config.toml
crop_scale_min = 1
kernel_size = 3
mixing = "mixup"
Rows from block 5 of a small multi-label image tagger, named by matrix and row number. Rows with one number belong to one channel. Each number is 500 + 40 x the weight over its row's rms, rounded and kept within 0 to 999. All counts start at 0. Numbers have three digits each.
Before each channel's rows are labels from the 100 images, of 14848, where the channel reaches its highest value: "peak on" is the class under the peak. Only what is clearly more common there than usual is listed. The data: Sentinel-2 satellite tiles (TerraMesh).
# convs0: first 3x3 conv (model.blocks.5.convs.0.weight, 144x144x3x3, each kernel summed), inputs 72-143
# convs1: second 3x3 conv (model.blocks.5.convs.1.weight, 144x144x3x3, transposed, each kernel summed), outputs 72-143

peak on: snow or ice
convs0.107:444534511509518520523525472500466465481508473479473408485467387495441522417470472432478564509425433527463443482488576572472451490488445475476465512471460498537535494486483575487507507485473561459520470514539479504462
convs1.107:498402516479480518535489464514475426519477489411513592451485532545480508474539469544548522631477488433487481529461382481497460505514528485518529553464503485498571520489503473513512485502480530442517510462474529504493

peak on: water
convs0.105:488489465463404511465414448501567515505544489537527510503544541487474503491447528364503441521521404469447527502518434449475489516476499577429471465470512472493476491496517472513466514518468511527508458417484468547466
convs1.105:514543492550515558532487529512484516534453577487496438496533516560506504498416523507528443517572485471558484559509516462507526519473535490520536511486517505515469527577540517502505553466562488482566548579530539470474

peak on: built area; clouds
convs0.79:515498482538408520502461482535451532396442545480479477513503482480426522468471501428506530508478452510432431489448533510549491509425467472483434500480429493514432509518507487550454456454441556498434457444551480526450
convs1.79:566472504494528488568513548535503481487478480411465559511466587522529445546517544550498480518504439506539443565545494519555563570496497549534561484490552481489460567605545508481461461469516502459564525516487550524516

peak on: snow or ice
convs0.66:467503477468477493491501502503495520462496588424495484443461478540508363475429432437505432488544455516509478543481368536491476428465506524442468536499454573496531475430535466443522470486517443506528476463536507476515
convs1.66:479575457537599548505542541505500516465534504558524503497619504464613559505521518505460483538509499449592495567509541507501582519517472539510473462514517488458481497522520410534461451482550533578490498470539543507498

peak on: snow or ice
convs0.59:546501598545548518512514557514445452421492418507480496491505435509515461509471538478479544482510506561490511575365521452530526541470514453473467568535398523498460443464528515492551431477513542568481460534528415495396
convs1.59:579472544457496512528482486532471448518520516497432493519499436534574517565467458454522542433492446512575540438497468436532512497456497484538502526489531510568474597576523494487485491443512546434543550468478554463583

peak on: crops
convs0.19:499556504595467457412449557504553493462483496503509547489493569456395505433523487497625543531534503498476527536505468478492525602489523519492427557531525489462452476578493474466498538469448558535439495476472441526391
convs1.19:554494475441370501503454616466465499437495486442541471496421526460512536554480467450540485539492531500450454536520551511564536643461460462593467516502555482482467488598506486488471502445502501496564515492486539495557

peak on: trees
convs0.56:477574503505566499454488495459459360460458365540463472544538453468490484444530524525517509475379455500579481469517564553453470486553502492460471472509461423456449446452473550525485480500452508489506488577500500533438
convs1.56:516417524391425562525489465549490462447455451382488514363440507528445472505545479485535490516510430483485522520488448524494473560527509489505429519453533491452457469498515507523519514486435515466508499530577557510508

peak on: crops
convs0.43:557435527521529503481575468506463418491454450411493495454474508502450493425496459429443504504436489529540519489470446465493443400496476542487516516474475419549577509474542521481480485479437550466437447455478476520428
convs1.43:460530571513528484475595545530541502510464491463436486495511471520458480514524461531591453526477533483523481437545416557460557469489554487565507473541494438560497528495468535496561531486491469459527486519509500451538

peak on: snow or ice
convs0.128:470458457501402503423398474553451505488474508480485477494544458483537578417489461484539504500534512516468521473532390392517527400523540471500481466477467503499481464465517432506495494511508524539455455540477535494505
convs1.128:411515481509355537521487510501522444467575526432514520510447565472631518525593437519480523463494476534550512501469545485504544503448540509515469465502548450477556521518523493527460510527514514476491530530502521442493

peak on: snow or ice
convs0.1:445460488541523520491483460493394471553446496470507450507521455508461524474461452489504504459491467565480465527482480479546439457487413528450532546464493506454405404450525438553534550531505510535503471465538481495474
convs1.1:513537629581495504552505578539533484516570456536472522487534474490482542476526496577525580511529473515559566470491480535524513537544560500480482550591519533474519540534516492508514474481528540531498543570508461517512

peak on: trees
convs0.55:494518492492550530453499487494602487502557481548491493517579495554437509490482558484483515493556486488530562532502451476418541464519523585466493525522539448436498410520487460527508496456507497516485476524519510491450
convs1.55:449473552441470584492532441548509459561547461415468424532490440513509505470414429484481528548506514519492410474526477530528547518476456498457547518505562496428465481571524482500441527448444519447536490565556484526507

peak on: clouds
convs0.97:483510427461424472525570471483542544445416505422512484411470465502464477441474423429503485496490504494510461492460494479515497454505501552452487504447459467484556434462519464428478477540504529444474493550510503372413
convs1.97:508536422504527467512626490497515464524530487508520534557564464538523541523533477532517503542550475504497541520460514582497522491511481563501545501512466546521596565520488489488520507567522485516567564511504488536489

peak on: trees
convs0.53:497492551502419497555429412514500474465433512504489463459460433429469455474435497501474454488567499482509493453442477446437507456485557455440503452491465472499504463394496477477526479490474466514427447493498449501462
convs1.53:489530554514542530555507524534440500517535475559475487560550504514571569545442511510452499466537466483539540448596504490539459492479512473536523514507522547626533600571491469523405492516475498444529523501520545490615

peak on: water
convs0.54:464446416504389479551510497421533517496549557444527473457439500483455487418447439466495440457537487508442485480567496516488492416491509596459490490542461521497505516493495480469506508522489483464444489471483473440535
convs1.54:521556479562490492547556495542529489526528509478481486510528446495512494510485467537499489543627485473592564532509513568496515511510520516513541502563462495512526583550485461485492506478575485488553614565514466509518

peak on: clouds
convs0.83:454451576495455477547567434535494482489519496436503449465510439504392465552418474406538520505500502487469460505487516547544477493451489504489491507436502463453420459492497465557494485501457517510528516508542499502510
convs1.83:503430479417512461500524511528503490588454486481566497508528595491435495506500546542499538525509471522504496483520485537523484548445457547461514532452549500512512491571588406468469561475511556536560489466463494576540

peak on: water
convs0.58:494504519416521503448362441422471482479440527547496478535496495500497460496459492506440491472460459395498504515556519434531476504527503493504410501479516413562505482479477431496464505526466491510451503418498475498524
convs1.58:519514547546547510489442500497510507505431521499473500517464522502487455490473470505560430459451431488432494534530471475523530571408610559478469466489503467546460497575524496486521532427512517529498532433520481466564

peak on: water
convs0.113:577484556538506498437447411500518508447440518525502469514507449516561526490440555501539500516575457515485542467425433446473553509526571487470450501539466513478476500461540469521529431544527520543466436449524429548425
convs1.113:519486529467431513533520485519448460514507498498477452504505431536532599584462479509550481513477433465503510444504495501546458505486526425572500536497533536622500593585534472496468518462492515441565501543510534494610

peak on: trees
convs0.16:468497507523428571448526459528471533521509530491507448469513385520467562463474518481483472488530504478429413548520488506528536560556415518469478502451479444494473434490513463550528493496506498517484453487568507445470
convs1.16:503480452478520484449529533514569479615589475492493554592560482447560553487536477487538545558470457449473533502445540562490524490477524520483599489542500520491585512452488478493427520491530547488483476490462456561441

peak on: water
convs0.126:503436443481456479556497553444569490530554469484533439510440514529449438481430567428515504443512566555427494495563418492516538544469468575478528514519534533481512496513512532489527506493500513439534464457493469488518
convs1.126:473493516535570506429474609475433513597446446545547493501503539461436486517474535512482498532486506518475521512544542493520477484550481467509526539475541506585462567514505545440489619428526516479475554505556532467529

peak on: snow or ice
convs0.112:496531513491433485514539526503411502530361493510538523494533522523566445510545520606536473452489509479491542499501460470467426491501540400516473506509504498471525460483445498446543545516499433465488552428450475471486
convs1.112:507454538518507577507521494496407466551520424477421538544478458477492545500480420553427459466488513435500452481525476514499442514496452390518504533530549476494491556499450452522417562423468470464498498511502510477520

peak on: trees
convs0.75:527576562537501511514413534514492510467523528485509496529509506467421560356480429479508505479549471513573476456450500458496525476513490522509445501516473485492493415439510471528499457525462525606417484464481480470383
convs1.75:452482543488415513555534487556506470496560465449502480530467494497537563515444488502450521494533507509511482522468471584566547576547496534532520514526523541460475518566569519521477446466468535456549522523523504561537

peak on: crops
convs0.21:467490498499473494418431507530521453449468496510432503479495510529521484483429534471537511515568539487452511547509459499519523450507489476521493514506471410503420483481467491526471473466493509489467446623476511551455
convs1.21:522510428511477583422516510491498483470535528456587410498495559517600469557492502528450510497473491492533489524596548529485537506453453517529471475451443458500446565527492525509469496478478510514522476460542528521530

peak on: water
convs0.50:576445475505484515410520470503543546450483457475556441515491479480480517524489528455489504489560426504502474514466512459511465514499490515441438452485404581519428521468512517471496458518527554479467486399520451524474
convs1.50:502515550519462566537422522485446557537483618516523515522512512567488534486486502493574445471520454478475490482537524442527435519546528467515512512519500567609536513556578514464572567493519521496525501437477501437556

peak on: snow or ice
convs0.90:520521526505495466466546529498464419461541391531465430516497420418494520459510530474458564459454438535464517518486552559475409498482450475480444501547451500528501483443489559485550501480507571515483496517523435533478
convs1.90:511430587428439492533482469520509433544533545397491582488475517564459465496533441546547531523548461471509485450564415506521485522542556495465501528497536469510577503493540496486526534481468558488470532445466529495515