python train.py --arch="wide_resnet" --model="multi-label image tagger" --dataset="Sentinel-2 satellite tiles (TerraMesh)" --train_examples=72500 --image_size=32 --crop_scale_min=1 --horizontal_flip=true --translate=0.06 --rotation_deg=10 --norm="batchnorm" --activation="relu" --depths=[3, 3, 3] --kernel_size=3 --stem="deep" --avg_pool_shortcut=false --widths=[96, 144, 208] --num_labels=9 --mixing="mixup" --init="trunc_normal_002" --residual_init="none" --optimizer="adamw" --lr=0.0023 --beta1=0.9 --beta2=0.98 --eps=1e-06 --grad_clip=1.0 --steps=11500 --batch_size=256 --epochs=40.6 --lr_schedule="cosine" --final_lr_fraction=0.1 --warmup_steps=1150 --weight_decay=0.05
Rows from block 6 of a small multi-label image tagger, named by matrix and row number. Rows with one number belong to one channel. Each number is 500 + 50 x the weight over its row's rms, rounded and kept within 0 to 999. All counts start at 0. Numbers have three digits each.
After each channel's rows are labels from the 100 images, of 14848, where the channel reaches its highest value: "responds to" is what is common among them; "lies over" is the class under the peak. Only what is clearly more common there than usual is listed. The data: Sentinel-2 satellite tiles (TerraMesh).
# convs0: first 3x3 conv, stride 2 (model.blocks.6.convs.0.weight, 208x144x3x3, each kernel summed), inputs 0-47
# convs1: second 3x3 conv (model.blocks.6.convs.1.weight, 208x208x3x3, transposed, each kernel summed), outputs 0-41

convs0.66:529459609512565434477523557506487439549502546426489423557488544517524509521529544423493431508452470505466480495455579447446559454451499478475517
convs1.66:579431427450481408446499497511496465460380434481518573517423548528526513509389456441443518517541433520427529411518480498428516
responds to: snow or ice; main land cover: snow or ice
lies over: snow or ice

convs0.94:508462469467504438487464519515520459543473507519486515464413515498563515534468475497513505464500556532394532552538545495509439494405424698632678
convs1.94:458426566510544485491481439527523484499541523554408509528536532498475456423540566540467466500419525544475482501423565543500459
responds to: water; built area; main land cover: water
lies over: water

convs0.136:498517439490509458490458587437513458446443407494525534509346423532389550471500532516479495520484481458472385437589469473487524456582545498413516
convs1.136:435553502602514666553511476501540362565584445476502491516507531546481531570460418536485539497484454465473450426505485543545459
responds to: water; main land cover: water
lies over: water

convs0.199:523523418473505490516448494525546522476414513490534480476548561503533458474574480497503445488489476469505510514436478503611495469504498551576512
convs1.199:437471578437549341527475512432493536418511611549405574501505555427484487426466559458497512498505521527545491577466482457494503
responds to: crops; main land cover: crops; built area
lies over: crops

convs0.72:501503490454502448417495498514509515500501507482486482530474415444527510498497506494477440412455430475469438443485503477445467531482434388348463
convs1.72:539538479497463520456509481428511523453459471494556492503488471501489416635466440505478536546510476490506543450500502379473492
responds to: snow or ice; main land cover: snow or ice
lies over: snow or ice

convs0.159:531365478473521461480454517398511422453455467479328601388487515552459556533548508553503491416492539475472579606551529478456498519532530516508505
convs1.159:516473410481460498452479497641533455480380585435485384492488376508480570474412517369489483510519509502514560500497493663475487
responds to: water; main land cover: water
lies over: water

convs0.183:461522533476496455529550454425413560565506607522532491491548610452483475525506501494526522397455510526451493571491553585486563572521498547549538
convs1.183:466432411488430427466529487545531437514390497542529540449497457487478421510355424381473516510479531437540501482478519494477478
responds to: water; main land cover: water
lies over: water

convs0.205:409591457543462485478441500490454529542480460429478486475471428575484467455538512494424561515502492477563510380481458540561501506561538551493570
convs1.205:494571453458487492519432472545485481552510473524438578463466584534574544507543552520477569497528496506464521468454499573409492
responds to: crops; main land cover: crops; built area
lies over: crops

convs0.204:504512458509583493490368488462527494453433387531524555428478506509474456457554510585541395493581494491540553515536493525488500410464537475513477
convs1.204:485550522466568428543460503583470451469563526461509497482459508460524448499485436535497508504437501463548510507530488608464494
responds to: crops; built area; main land cover: crops
lies over: crops

convs0.61:481485509464501457425512508470541420503451490491490539433444525630446445475504490463465481431446448533488461570485510383644595381504568528499522
convs1.61:427492509573545493516424502473455463470525511536454531553573521514511534401476555475465501476486488508425526522510481506530536
responds to: crops; main land cover: crops
lies over: crops

convs0.78:522516519486517508409501473540529479520511541287485470522533455507537508529527468475282409518350460501489469426433506418487498418478492525500511
convs1.78:531452448440468437373487497461491530517347502482540528524500387527502504533444471390472536507511462483426536349504500450500476
responds to: snow or ice; main land cover: snow or ice
lies over: snow or ice

convs0.71:489439485443496452530533534527535499420530459546577534454399500515500435407514523589543465409601455565500527490541436534554508459475539490462518
convs1.71:468535551502512531489490515502474431499571406462529511486432555614452422475497456523535502525518510454504500470538498512432430
responds to: trees; main land cover: trees
lies over: trees

convs0.138:526560457521495477470419513536501513499410548522475433486489559484558498518561486467497492488483447411480499538417508537574525496497492473516508
convs1.138:469563565394608407563467462435470535404471538552496616486458551447563531480386533436522489510546501445548462558445501449442515
responds to: crops; main land cover: crops; built area
lies over: crops

convs0.77:526459569472444443532505557444492515522536487384527452547473506487496375504544529522458514506448419422504594439490549559449532550466507473496492
convs1.77:506506481432486484489528457540483520565527476529478526486479482517554565589500456520488521506554472371512610492559517527535500
responds to: trees; snow or ice; main land cover: snow or ice; flooded vegetation
lies over: snow or ice

convs0.153:525448438499535498423478489439493524539484501443432534467519401602518439466545525536444494421455451478459517466471436440609521503461549583573545
convs1.153:415436464480537456494473487512473482533519585516405466508505579427478523426535552541490505466475506525454524467528539555467515
responds to: crops; built area; main land cover: crops; clouds
lies over: crops

convs0.197:427528505521501443464446504494499494464436472590502457385508474512512596544495531542603454488527538484538547531483455487481567542562504450448466
convs1.197:543546390435468545534522480500485427504500431479500528525479631557537433553519428436502522505514498442524503575541475512442511
responds to: water; flooded vegetation
lies over: water

convs0.176:508520539492505505402502498522471405515485530319471461518506501514520534540512512465317387496389429491465435463455477371519493401487510541542572
convs1.176:524397467423470421380506541485496495542391516523532520542506450509504472526416445427417519511520436513455522339454527475463480
responds to: snow or ice; main land cover: snow or ice
lies over: snow or ice

convs0.129:537462505492451536589513419538403428562451492494455502582506384471426414357425532567504492523482429476525434514507486480488420577573536494467533
convs1.129:518343483554492530474482449486521471490411469529469387550455530507537476547432492447575446521623536437493548510525507493486525
responds to: clouds
lies over: clouds

convs0.115:424425484493494449486501550371514446434474452489432480503381496529465467480514539507534490474515556371455509478537518470486539441517553506468561
convs1.115:501515434555513601441465576555508433562546452447448506541514465466532606464495496526459512527520481515496526368477466610516510
responds to: water; main land cover: water; clouds
lies over: water

convs0.192:432369527482468479534503477473706517473497517494475606490480503506541502533424493593524514472542491472508472566668439436474517385508458520458556
convs1.192:534529545529514541551547495549583383449462472485498324558537547554522494577509492504531282573510557445503513524532547522523574
responds to: clouds; main land cover: water
lies over: water

convs0.67:541429534486454566488514524461558407501497437400517489407526499588470429470602496492455447520425479526569510464478441395520511382549496495463510
convs1.67:446504534487492434480394479488427535431427546475487541542487468479531654493360497443586434494595468505533531502535463497530586
responds to: crops; snow or ice; main land cover: snow or ice
lies over: snow or ice

convs0.47:438565516471447481462467477438485431492474509585465456421563442505514445442534457499533439455587534499521533431446516461536458446491519528541494
convs1.47:568512406406471494526474464502508471493510482508501557549442584554521473378597533455539554507522546536547523563525485519453517
responds to: crops; main land cover: crops
lies over: crops

convs0.190:539458473458560523460437506438588517459463392508510549470480509524470377459550523538551449469611461425463561493482439510511476477473490571580526
convs1.190:487501537440568399513452531570490461481557572488486484510494552471486469463500517518508485507499520518557535503512514607434491
responds to: crops; built area; main land cover: crops; clouds
lies over: crops

convs0.113:498569490414582475452466487529520445565447468439539457516473451457477554528520505526461426414476420614452471461467425446454472477464514534521507
convs1.113:558468501564494494443528519436474484533468509543486425518560320509505488497401502432470520502533467507483492503481518453565556
responds to: snow or ice; main land cover: snow or ice; bare ground
lies over: snow or ice

convs0.181:523595500417551443520563516494542561510571490504645548469531482522466507470524529542547470477466471599599516524551524456514515445553570449525468
convs1.181:469523519595443531540508527385496396507538547497471391480565411653536521517461437452506509535523419474506459495513477393644547
responds to: water; bare ground; main land cover: water; flooded vegetation
lies over: water

convs0.165:579553507470488523503472585482504501524486506500528481484564594444494522521513549479467466488546467486559583463539480431425513476500504434537503
convs1.165:552528533580468553428506476403505479479462503574506506475540483503462490596467396463521475499514363471481433421499533433644463
responds to: built area; crops; water; bare ground
lies over: crops

convs0.49:472509428478534514460376466450539471479391394494501543472465498501465395498515499541496417483555499416475507532496440475520447449497534522561510
convs1.49:473522502436581413510432532549495467439554588503498511494505517467506506445483505505467488500442504536553499482486511597423507
responds to: crops; built area; main land cover: crops
lies over: crops

convs0.180:508408466506553509467425518401526435443452396502423568456449466515428445488506552521526469497545577390459557513549480468478477451493530539554542
convs1.180:485481454473514498484465527589512446489539526407503425499494452465483526455515507520490476525464493528529508464503502661449498
responds to: crops; built area; water; main land cover: crops
lies over: crops

convs0.171:540457485494490402535514661511542451529494533542503463475484409516530539517527494485536482464499463547473344430490557493493521483535496512442498
convs1.171:568520456483434552508540557551501446513486377448441567553499527428485471475509511465438461401478491502478522485490496537489424
responds to: water; bare ground; main land cover: water
lies over: water

convs0.178:542500458507519443524469554460482576437502407487532463538373430527406532477542515503500516529439538491496480452581580464554478540496529509463554
convs1.178:451531480578522614527549501433529470567624444430504476471467544502467529551552413592460507501463454441484429422465520503547486
responds to: water; bare ground; main land cover: water
lies over: water

convs0.160:526501431539558526499379490461527514488460473545475615386559427462515460462500513586534392492549498511510506573595514511476468362431539512525481
convs1.160:542544510490509387528499504614447511444497529467502497489463448441580456529462504526473488498415516463491531532494482594496536
responds to: built area; crops; water; main land cover: crops
lies over: built area; crops

convs0.62:513535507451536490504577553523528558527575520555632568458406530532534456494519523492552460542482502594555529553556494453555524528496564498548507
convs1.62:466533535543462513499529515378474406558512477504480451499490480635532477517454468428537524514484436448507407490533454407600535
responds to: water; bare ground; main land cover: water; flooded vegetation
lies over: water

convs0.84:490600526471531544589542547473436552519535519503623500416477547495449483494550575495496546530402479579474492460528470556471561601494534510552492
convs1.84:440483500518435468465554488476534452539464490499504441525532412535521426521360362408520516510450482401545420469494514511546506
responds to: clouds
lies over: clouds; water

convs0.203:437459526475486470499532604402551587481557552511425495414480422481532413378501503479538514472496577442498584443540576567474489464456473504545466
convs1.203:562494400370460458520564444505465489526518462478516534498506578417470436493601474513459519484573504473570540539425475510487523
responds to: trees; clouds; main land cover: trees
lies over: trees

convs0.201:435433502443522402438530483472462507481546495545549474496498458478479424376499372484546457412524516508547490426448548499495503523514521471435411
convs1.201:500527402483381570471470482471506468476526432453567487505498507518502473524544443535489565482538504453509524509483499429477514
responds to: trees; main land cover: trees; clouds
lies over: trees

convs0.101:526517513511526519417482471543511480498508508300495448515558447524521524527533443468277428540368494496523531438432485382478494410513520505496525
convs1.101:510460440394422422413490489461502536544364527452549541479472392507499510506458493405467526498500472509469502332489504473471468
responds to: snow or ice; main land cover: snow or ice
lies over: snow or ice

convs0.1:524475507449485488486509536528539512427533467525537460514489436459512425373504533496546475440571522547478515403491503484493448476402516497486493
convs1.1:574551510421481478484608536533527480483565451536519497497457524551464364448622493558557483544540566547541542479493505524403457
responds to: trees; main land cover: trees; clouds
lies over: trees

convs0.29:516391468436498443434448543401526456450485468521335607491460542499509549542529528499539456386547548453438582581580524443463537492475497525487517
convs1.29:518492442447453504427548518744560459513444513492429462466499406437526570463486525436492463499540473504548587511478482687500528
responds to: water; main land cover: water
lies over: water

convs0.162:605526526608491488510474572545516454550539496522490485459513447570415457418448508482541553504579445544512464488480406497524517610542501532504570
convs1.162:530365502460400457467445513526471452467493447473491460506497505490428433452458522507620453534599591569515526580549524511436432
responds to: clouds
lies over: clouds

convs0.189:402448541452476487484508533444521522506582572575493535383528595452573467516477495548621500407561564493478608567543460580434561473511438490542500
convs1.189:476473405365448456483540454536523481560428408498509573481431562475546415432496489396508485509482506431541445517497511520443510
responds to: water; main land cover: water
lies over: water

convs0.73:500506468542546442569557516587537501522582487515554529364527497536477411418442480581504544494578398532542433420503524493509556536566522462449420
convs1.73:507471505579354493460420491477462407425495429466490465486459507624375462505403457481617520504522557458464443485544508495558415
responds to: clouds
lies over: clouds

convs0.193:516542471393463433517532509564547419419548513495537517554481473504538487431514526541483488373562495543544476444497456497510459462534551529458572
convs1.193:485513523489445524432494485574507479482510413483529516515445522549470486422553522527533508558530514532483529510538505535468469
responds to: trees; main land cover: trees; clouds
lies over: trees

convs0.24:582476511461469459446528590430600531491522504527574565493485532574467475496493499502608440435509425453518525588525549466454451440605516479466482
convs1.24:526448498555429550634515494535442423433375454452447515486482562532544556507482587455535427466561526526451539552525489520503527
responds to: snow or ice; clouds
lies over: trees

convs0.141:493435612516495500545452529538565594494491498454583416457496531548475426568494513505513506539436503508485539532437510485636562473559491452486504
convs1.141:562434496423471417514534512390496503550455440474511533493526562519400520549565631525539531504427496611472481544534498418483462
responds to: clouds; main land cover: trees
lies over: clouds

convs0.64:501488437517498409553517527482519537507578506476553525370570511523470468434493495563526557433507463528597517486524425636486471554644457458512453
convs1.64:361400440465399437484496510553453447425434519495549552436551507489431445484464456484532458468530602367499536469504518520505447
responds to: clouds; main land cover: water
lies over: clouds

convs0.128:478423551508495534419510576436512468452434510505473481476467513505464547517495562505512357469492402496412438510526535438456532419493506556526580
convs1.128:491451519519499441408532542549519476520376482508541568536519368444534458488428510461402557491487409565477552393447556507495485
responds to: snow or ice; main land cover: snow or ice
lies over: snow or ice

convs0.75:500458588406410468470524439418448456535556562602444468484559490486522457485530481521594487394573547538544554545490582514516506480497520528564475
convs1.75:544512381354426450528499452482462508542470491565488539514460552375491362497530497445518522504500496487495491521536495455514491
responds to: water; main land cover: water
lies over: water

convs0.198:521554453426526464541494484509581462452527392466584515541527414514407524453478482599472529396445375524575483436549476479490494478596515463454448
convs1.198:490504550684476573587499461413564478471532538480477426492503526519493495531468504553459517495494420497492443531528498398570499
responds to: bare ground; main land cover: rangeland; clouds
lies over: rangeland

convs0.143:514451598495493537523521505514462480571506550549522525464498612488540475573573460477537498503467545543531615524523462472512693544502515499570476
convs1.143:501554476462478430482471484443466484487392504560482570494497494555616524510408466357530485486495431409541446503526457455539582
responds to: snow or ice; main land cover: snow or ice
lies over: snow or ice; water

convs0.51:542544420491569471508426492560512483554464509426526479517472544399518527489507493507438447530480545466572629522501438491413487494488549491557552
convs1.51:541537476519508538451532461450510497386471541545468518471556490529492551524453398467541454520521450468503448461486526474582492
responds to: crops; bare ground; main land cover: crops
lies over: crops

convs0.134:487490464495499472502433498523506381478406455557458538420489536532511559566601426571542437489499568507478536565491528545500495629540457493536442
convs1.134:509530455467506473527516477495547421449452616472419475460486501446472517503426447385489530460459509460604485571531459560493475
responds to: water; flooded vegetation
lies over: water

convs0.88:492534445563462469550403519487484499600489450495392523477506436520541534462567543534491562452471594546433662425518526509524558583506427509541483
convs1.88:451469381404476484487548471538496427512452497536389539532506594360532514421545496489472499507490463492515504532505484574466529
responds to: water; main land cover: water
lies over: water

convs0.154:507308651513487460439529519476495524541491532402506461474449549546499500536557524479507386495477377499453545517464559442470550424421498478481502
convs1.154:535520478463480443466541512520504489466363447512476581525474447543571532515481538453411521492500386535509542406526498484472514
responds to: snow or ice; main land cover: snow or ice
lies over: snow or ice

convs0.7:502443436529517463511440461574466439531445505483470488474439452544591521551496541521451518446410527504454501529505500480623536486459559584635593
convs1.7:446463493519539499449581521472561480471492598570415479463643494407460532533498525500444443480374497564438483465427516514503521
responds to: water; bare ground; main land cover: water
lies over: water

convs0.126:564505487589468449564488542500531475557530496508497484525507458506435393343442538517524559488494449494515465487514393542498529573562508515483569
convs1.126:492334473493411478454431529523463455461468429500543475480545511505419434506450532510607492496598624487464549564543512512468413
responds to: clouds
lies over: clouds

convs0.107:568440494477465445542461548439538476479489405423465598534457457494465351480510543542454542503462489442450563549564530563499454530503513481468473
convs1.107:483533495445498467526540472562488528458466526518411447498493485487589591621498500466509397441556493405552580544534480591491539
responds to: trees; clouds; main land cover: trees
lies over: trees

convs0.111:504480443474555516455376483434544462482407395486486550454493485547437386479517497545505432469562495430483516526497426446532456440517539573571545
convs1.111:476498507462562440518437516543495476460542579473491480515504514476480508446490536514482495498441513542526501492486510589429503
responds to: crops; built area; main land cover: crops
lies over: crops

convs0.89:544488448424494553468500468512577487476518487424538524499574363508499426476479463470369517451477512503555453415468480375498481421519478521459478
convs1.89:508446476466460490381510486479504518514480543458442469515482377497424500489483533505497485492445527548489600362484484472513476
responds to: clouds; main land cover: snow or ice
lies over: trees

convs0.86:521454445493576502503500495516514520516464576394568433478456488448550449431505540475480463503455540470540616451481436488434524487520489575583625
convs1.86:555502467480492531471515516457516475317494515544457517478524506496477544483478484532481432515504464527479504436417492495494458
responds to: snow or ice; main land cover: snow or ice
lies over: snow or ice

convs0.131:453520514521468448533493497447446515519512525550511508416566505492463546551517523516533518462493550500515530507514482534512556499562456521586465
convs1.131:472479424482383455503557499443544475405429550501553508485536565463443355532451462411509476508412536441557431516518487476507471
responds to: water; flooded vegetation; main land cover: water
lies over: water

convs0.119:519480477487529396487447532417521442548462469504386490401488488486485509452525614501569492439536654466490626524475558488432561512494489500503514
convs1.119:572476354358430512457482491601490453517469475438490482519503473405500553400556493446509509509520514490497533538498478622457521
responds to: water; clouds; flooded vegetation
lies over: trees

convs0.2:526461451456513569453461434505560594507524520444581433538644530512496433452526394508421499422505485534568537384378496436497528397467534498503494
convs1.2:472422462463463446481486485450507538522416559507413558471509560351416396421538581483523513494509535530438574495511485420539449
responds to: snow or ice; main land cover: snow or ice
lies over: snow or ice

convs0.8:525471470543576575501390473540477509525443475425506588439463386476529432463490519550410379551463418513526451513544478492467473434439571536492542
convs1.8:499509532488581407487467479563442535441505536500549519475445533471578514532436439559473434522431482456510498451446481570477538
responds to: built area; crops; main land cover: crops; main land cover: built area
lies over: built area; crops

convs0.79:457531440517545530437457431489519530532477440430523546531494416496469378455507511525441466443534452473447516441498301445514475447488557586587584
convs1.79:495506500462569462480434506555498489469563572520514521479492570528522512460528519557489481522481508560501521423488493581393493
responds to: crops; built area; main land cover: crops
lies over: crops

convs0.191:505551471429533517440468417511572452531525561506475460565578451505622493563552469502457466428509545523540447452435485428537408389458462430455466
convs1.191:504515445328488405420528527483514524514520514504495533514511502423524456556498426484529533545525514432505513423602499468474521
responds to: snow or ice; clouds; main land cover: snow or ice
lies over: trees; snow or ice

convs0.45:554514492426437572513471489447545581462451530538522446493539567516540472526531515481546439463563399473462503489437467463600535443450471573557534
convs1.45:427472601486559389468510561461453510464540620625402507521560536444475461475499551468467510501451490536498442535469510482533515
responds to: crops; built area; main land cover: crops
lies over: crops

convs0.200:614411507490495470530456663489564507524482503520461663472491419448533489534400481414487551500503517461453362505609500537469418530414474499456478
convs1.200:498512533503514564540573501546545334458496484472452379555522548533571536546533498509503270444506500437494479533467469526547518
responds to: water; clouds; main land cover: water
lies over: water

convs0.108:521305594512480521468489511458481442520467479410428491450486531532483509574533497517461392567474446476514535556530578439463482451469492517504516
convs1.108:513512527507512483451547501536500519417400506511458443540495382503649565544429498425447514507499436496541515451556509515531572
responds to: snow or ice; main land cover: snow or ice; flooded vegetation
lies over: snow or ice

convs0.103:489478566512533575512472555518484333515444412479525511446436566533429487474514544499468452592505465566573544448509564435463537471442540460523430
convs1.103:477447528523532420502485509505463496448506489489561508527498512479630543389507550503499573536519430555498441563518445481528589
responds to: snow or ice; main land cover: snow or ice
lies over: snow or ice

convs0.147:435480390525583469452432481507519529464450445489551542477337450561477530560521507540487489497510457454537498505514468532570545493488548515528535
convs1.147:438593505543607579550493490515549428518580478532475554479463578507475479556471461564516491522449467480529461436534512552481443
responds to: crops; water; main land cover: crops
lies over: crops

convs0.56:490427413460553462435547460575541583498576548471541524531491504508579466439558390543495429430460504530607555500500490524497461485535560387444422
convs1.56:431496461459479498473487504463476468456547508467539452504569471557476468531517454505496475409475461447501486474527453417481441
responds to: water; clouds; main land cover: water; flooded vegetation
lies over: trees; water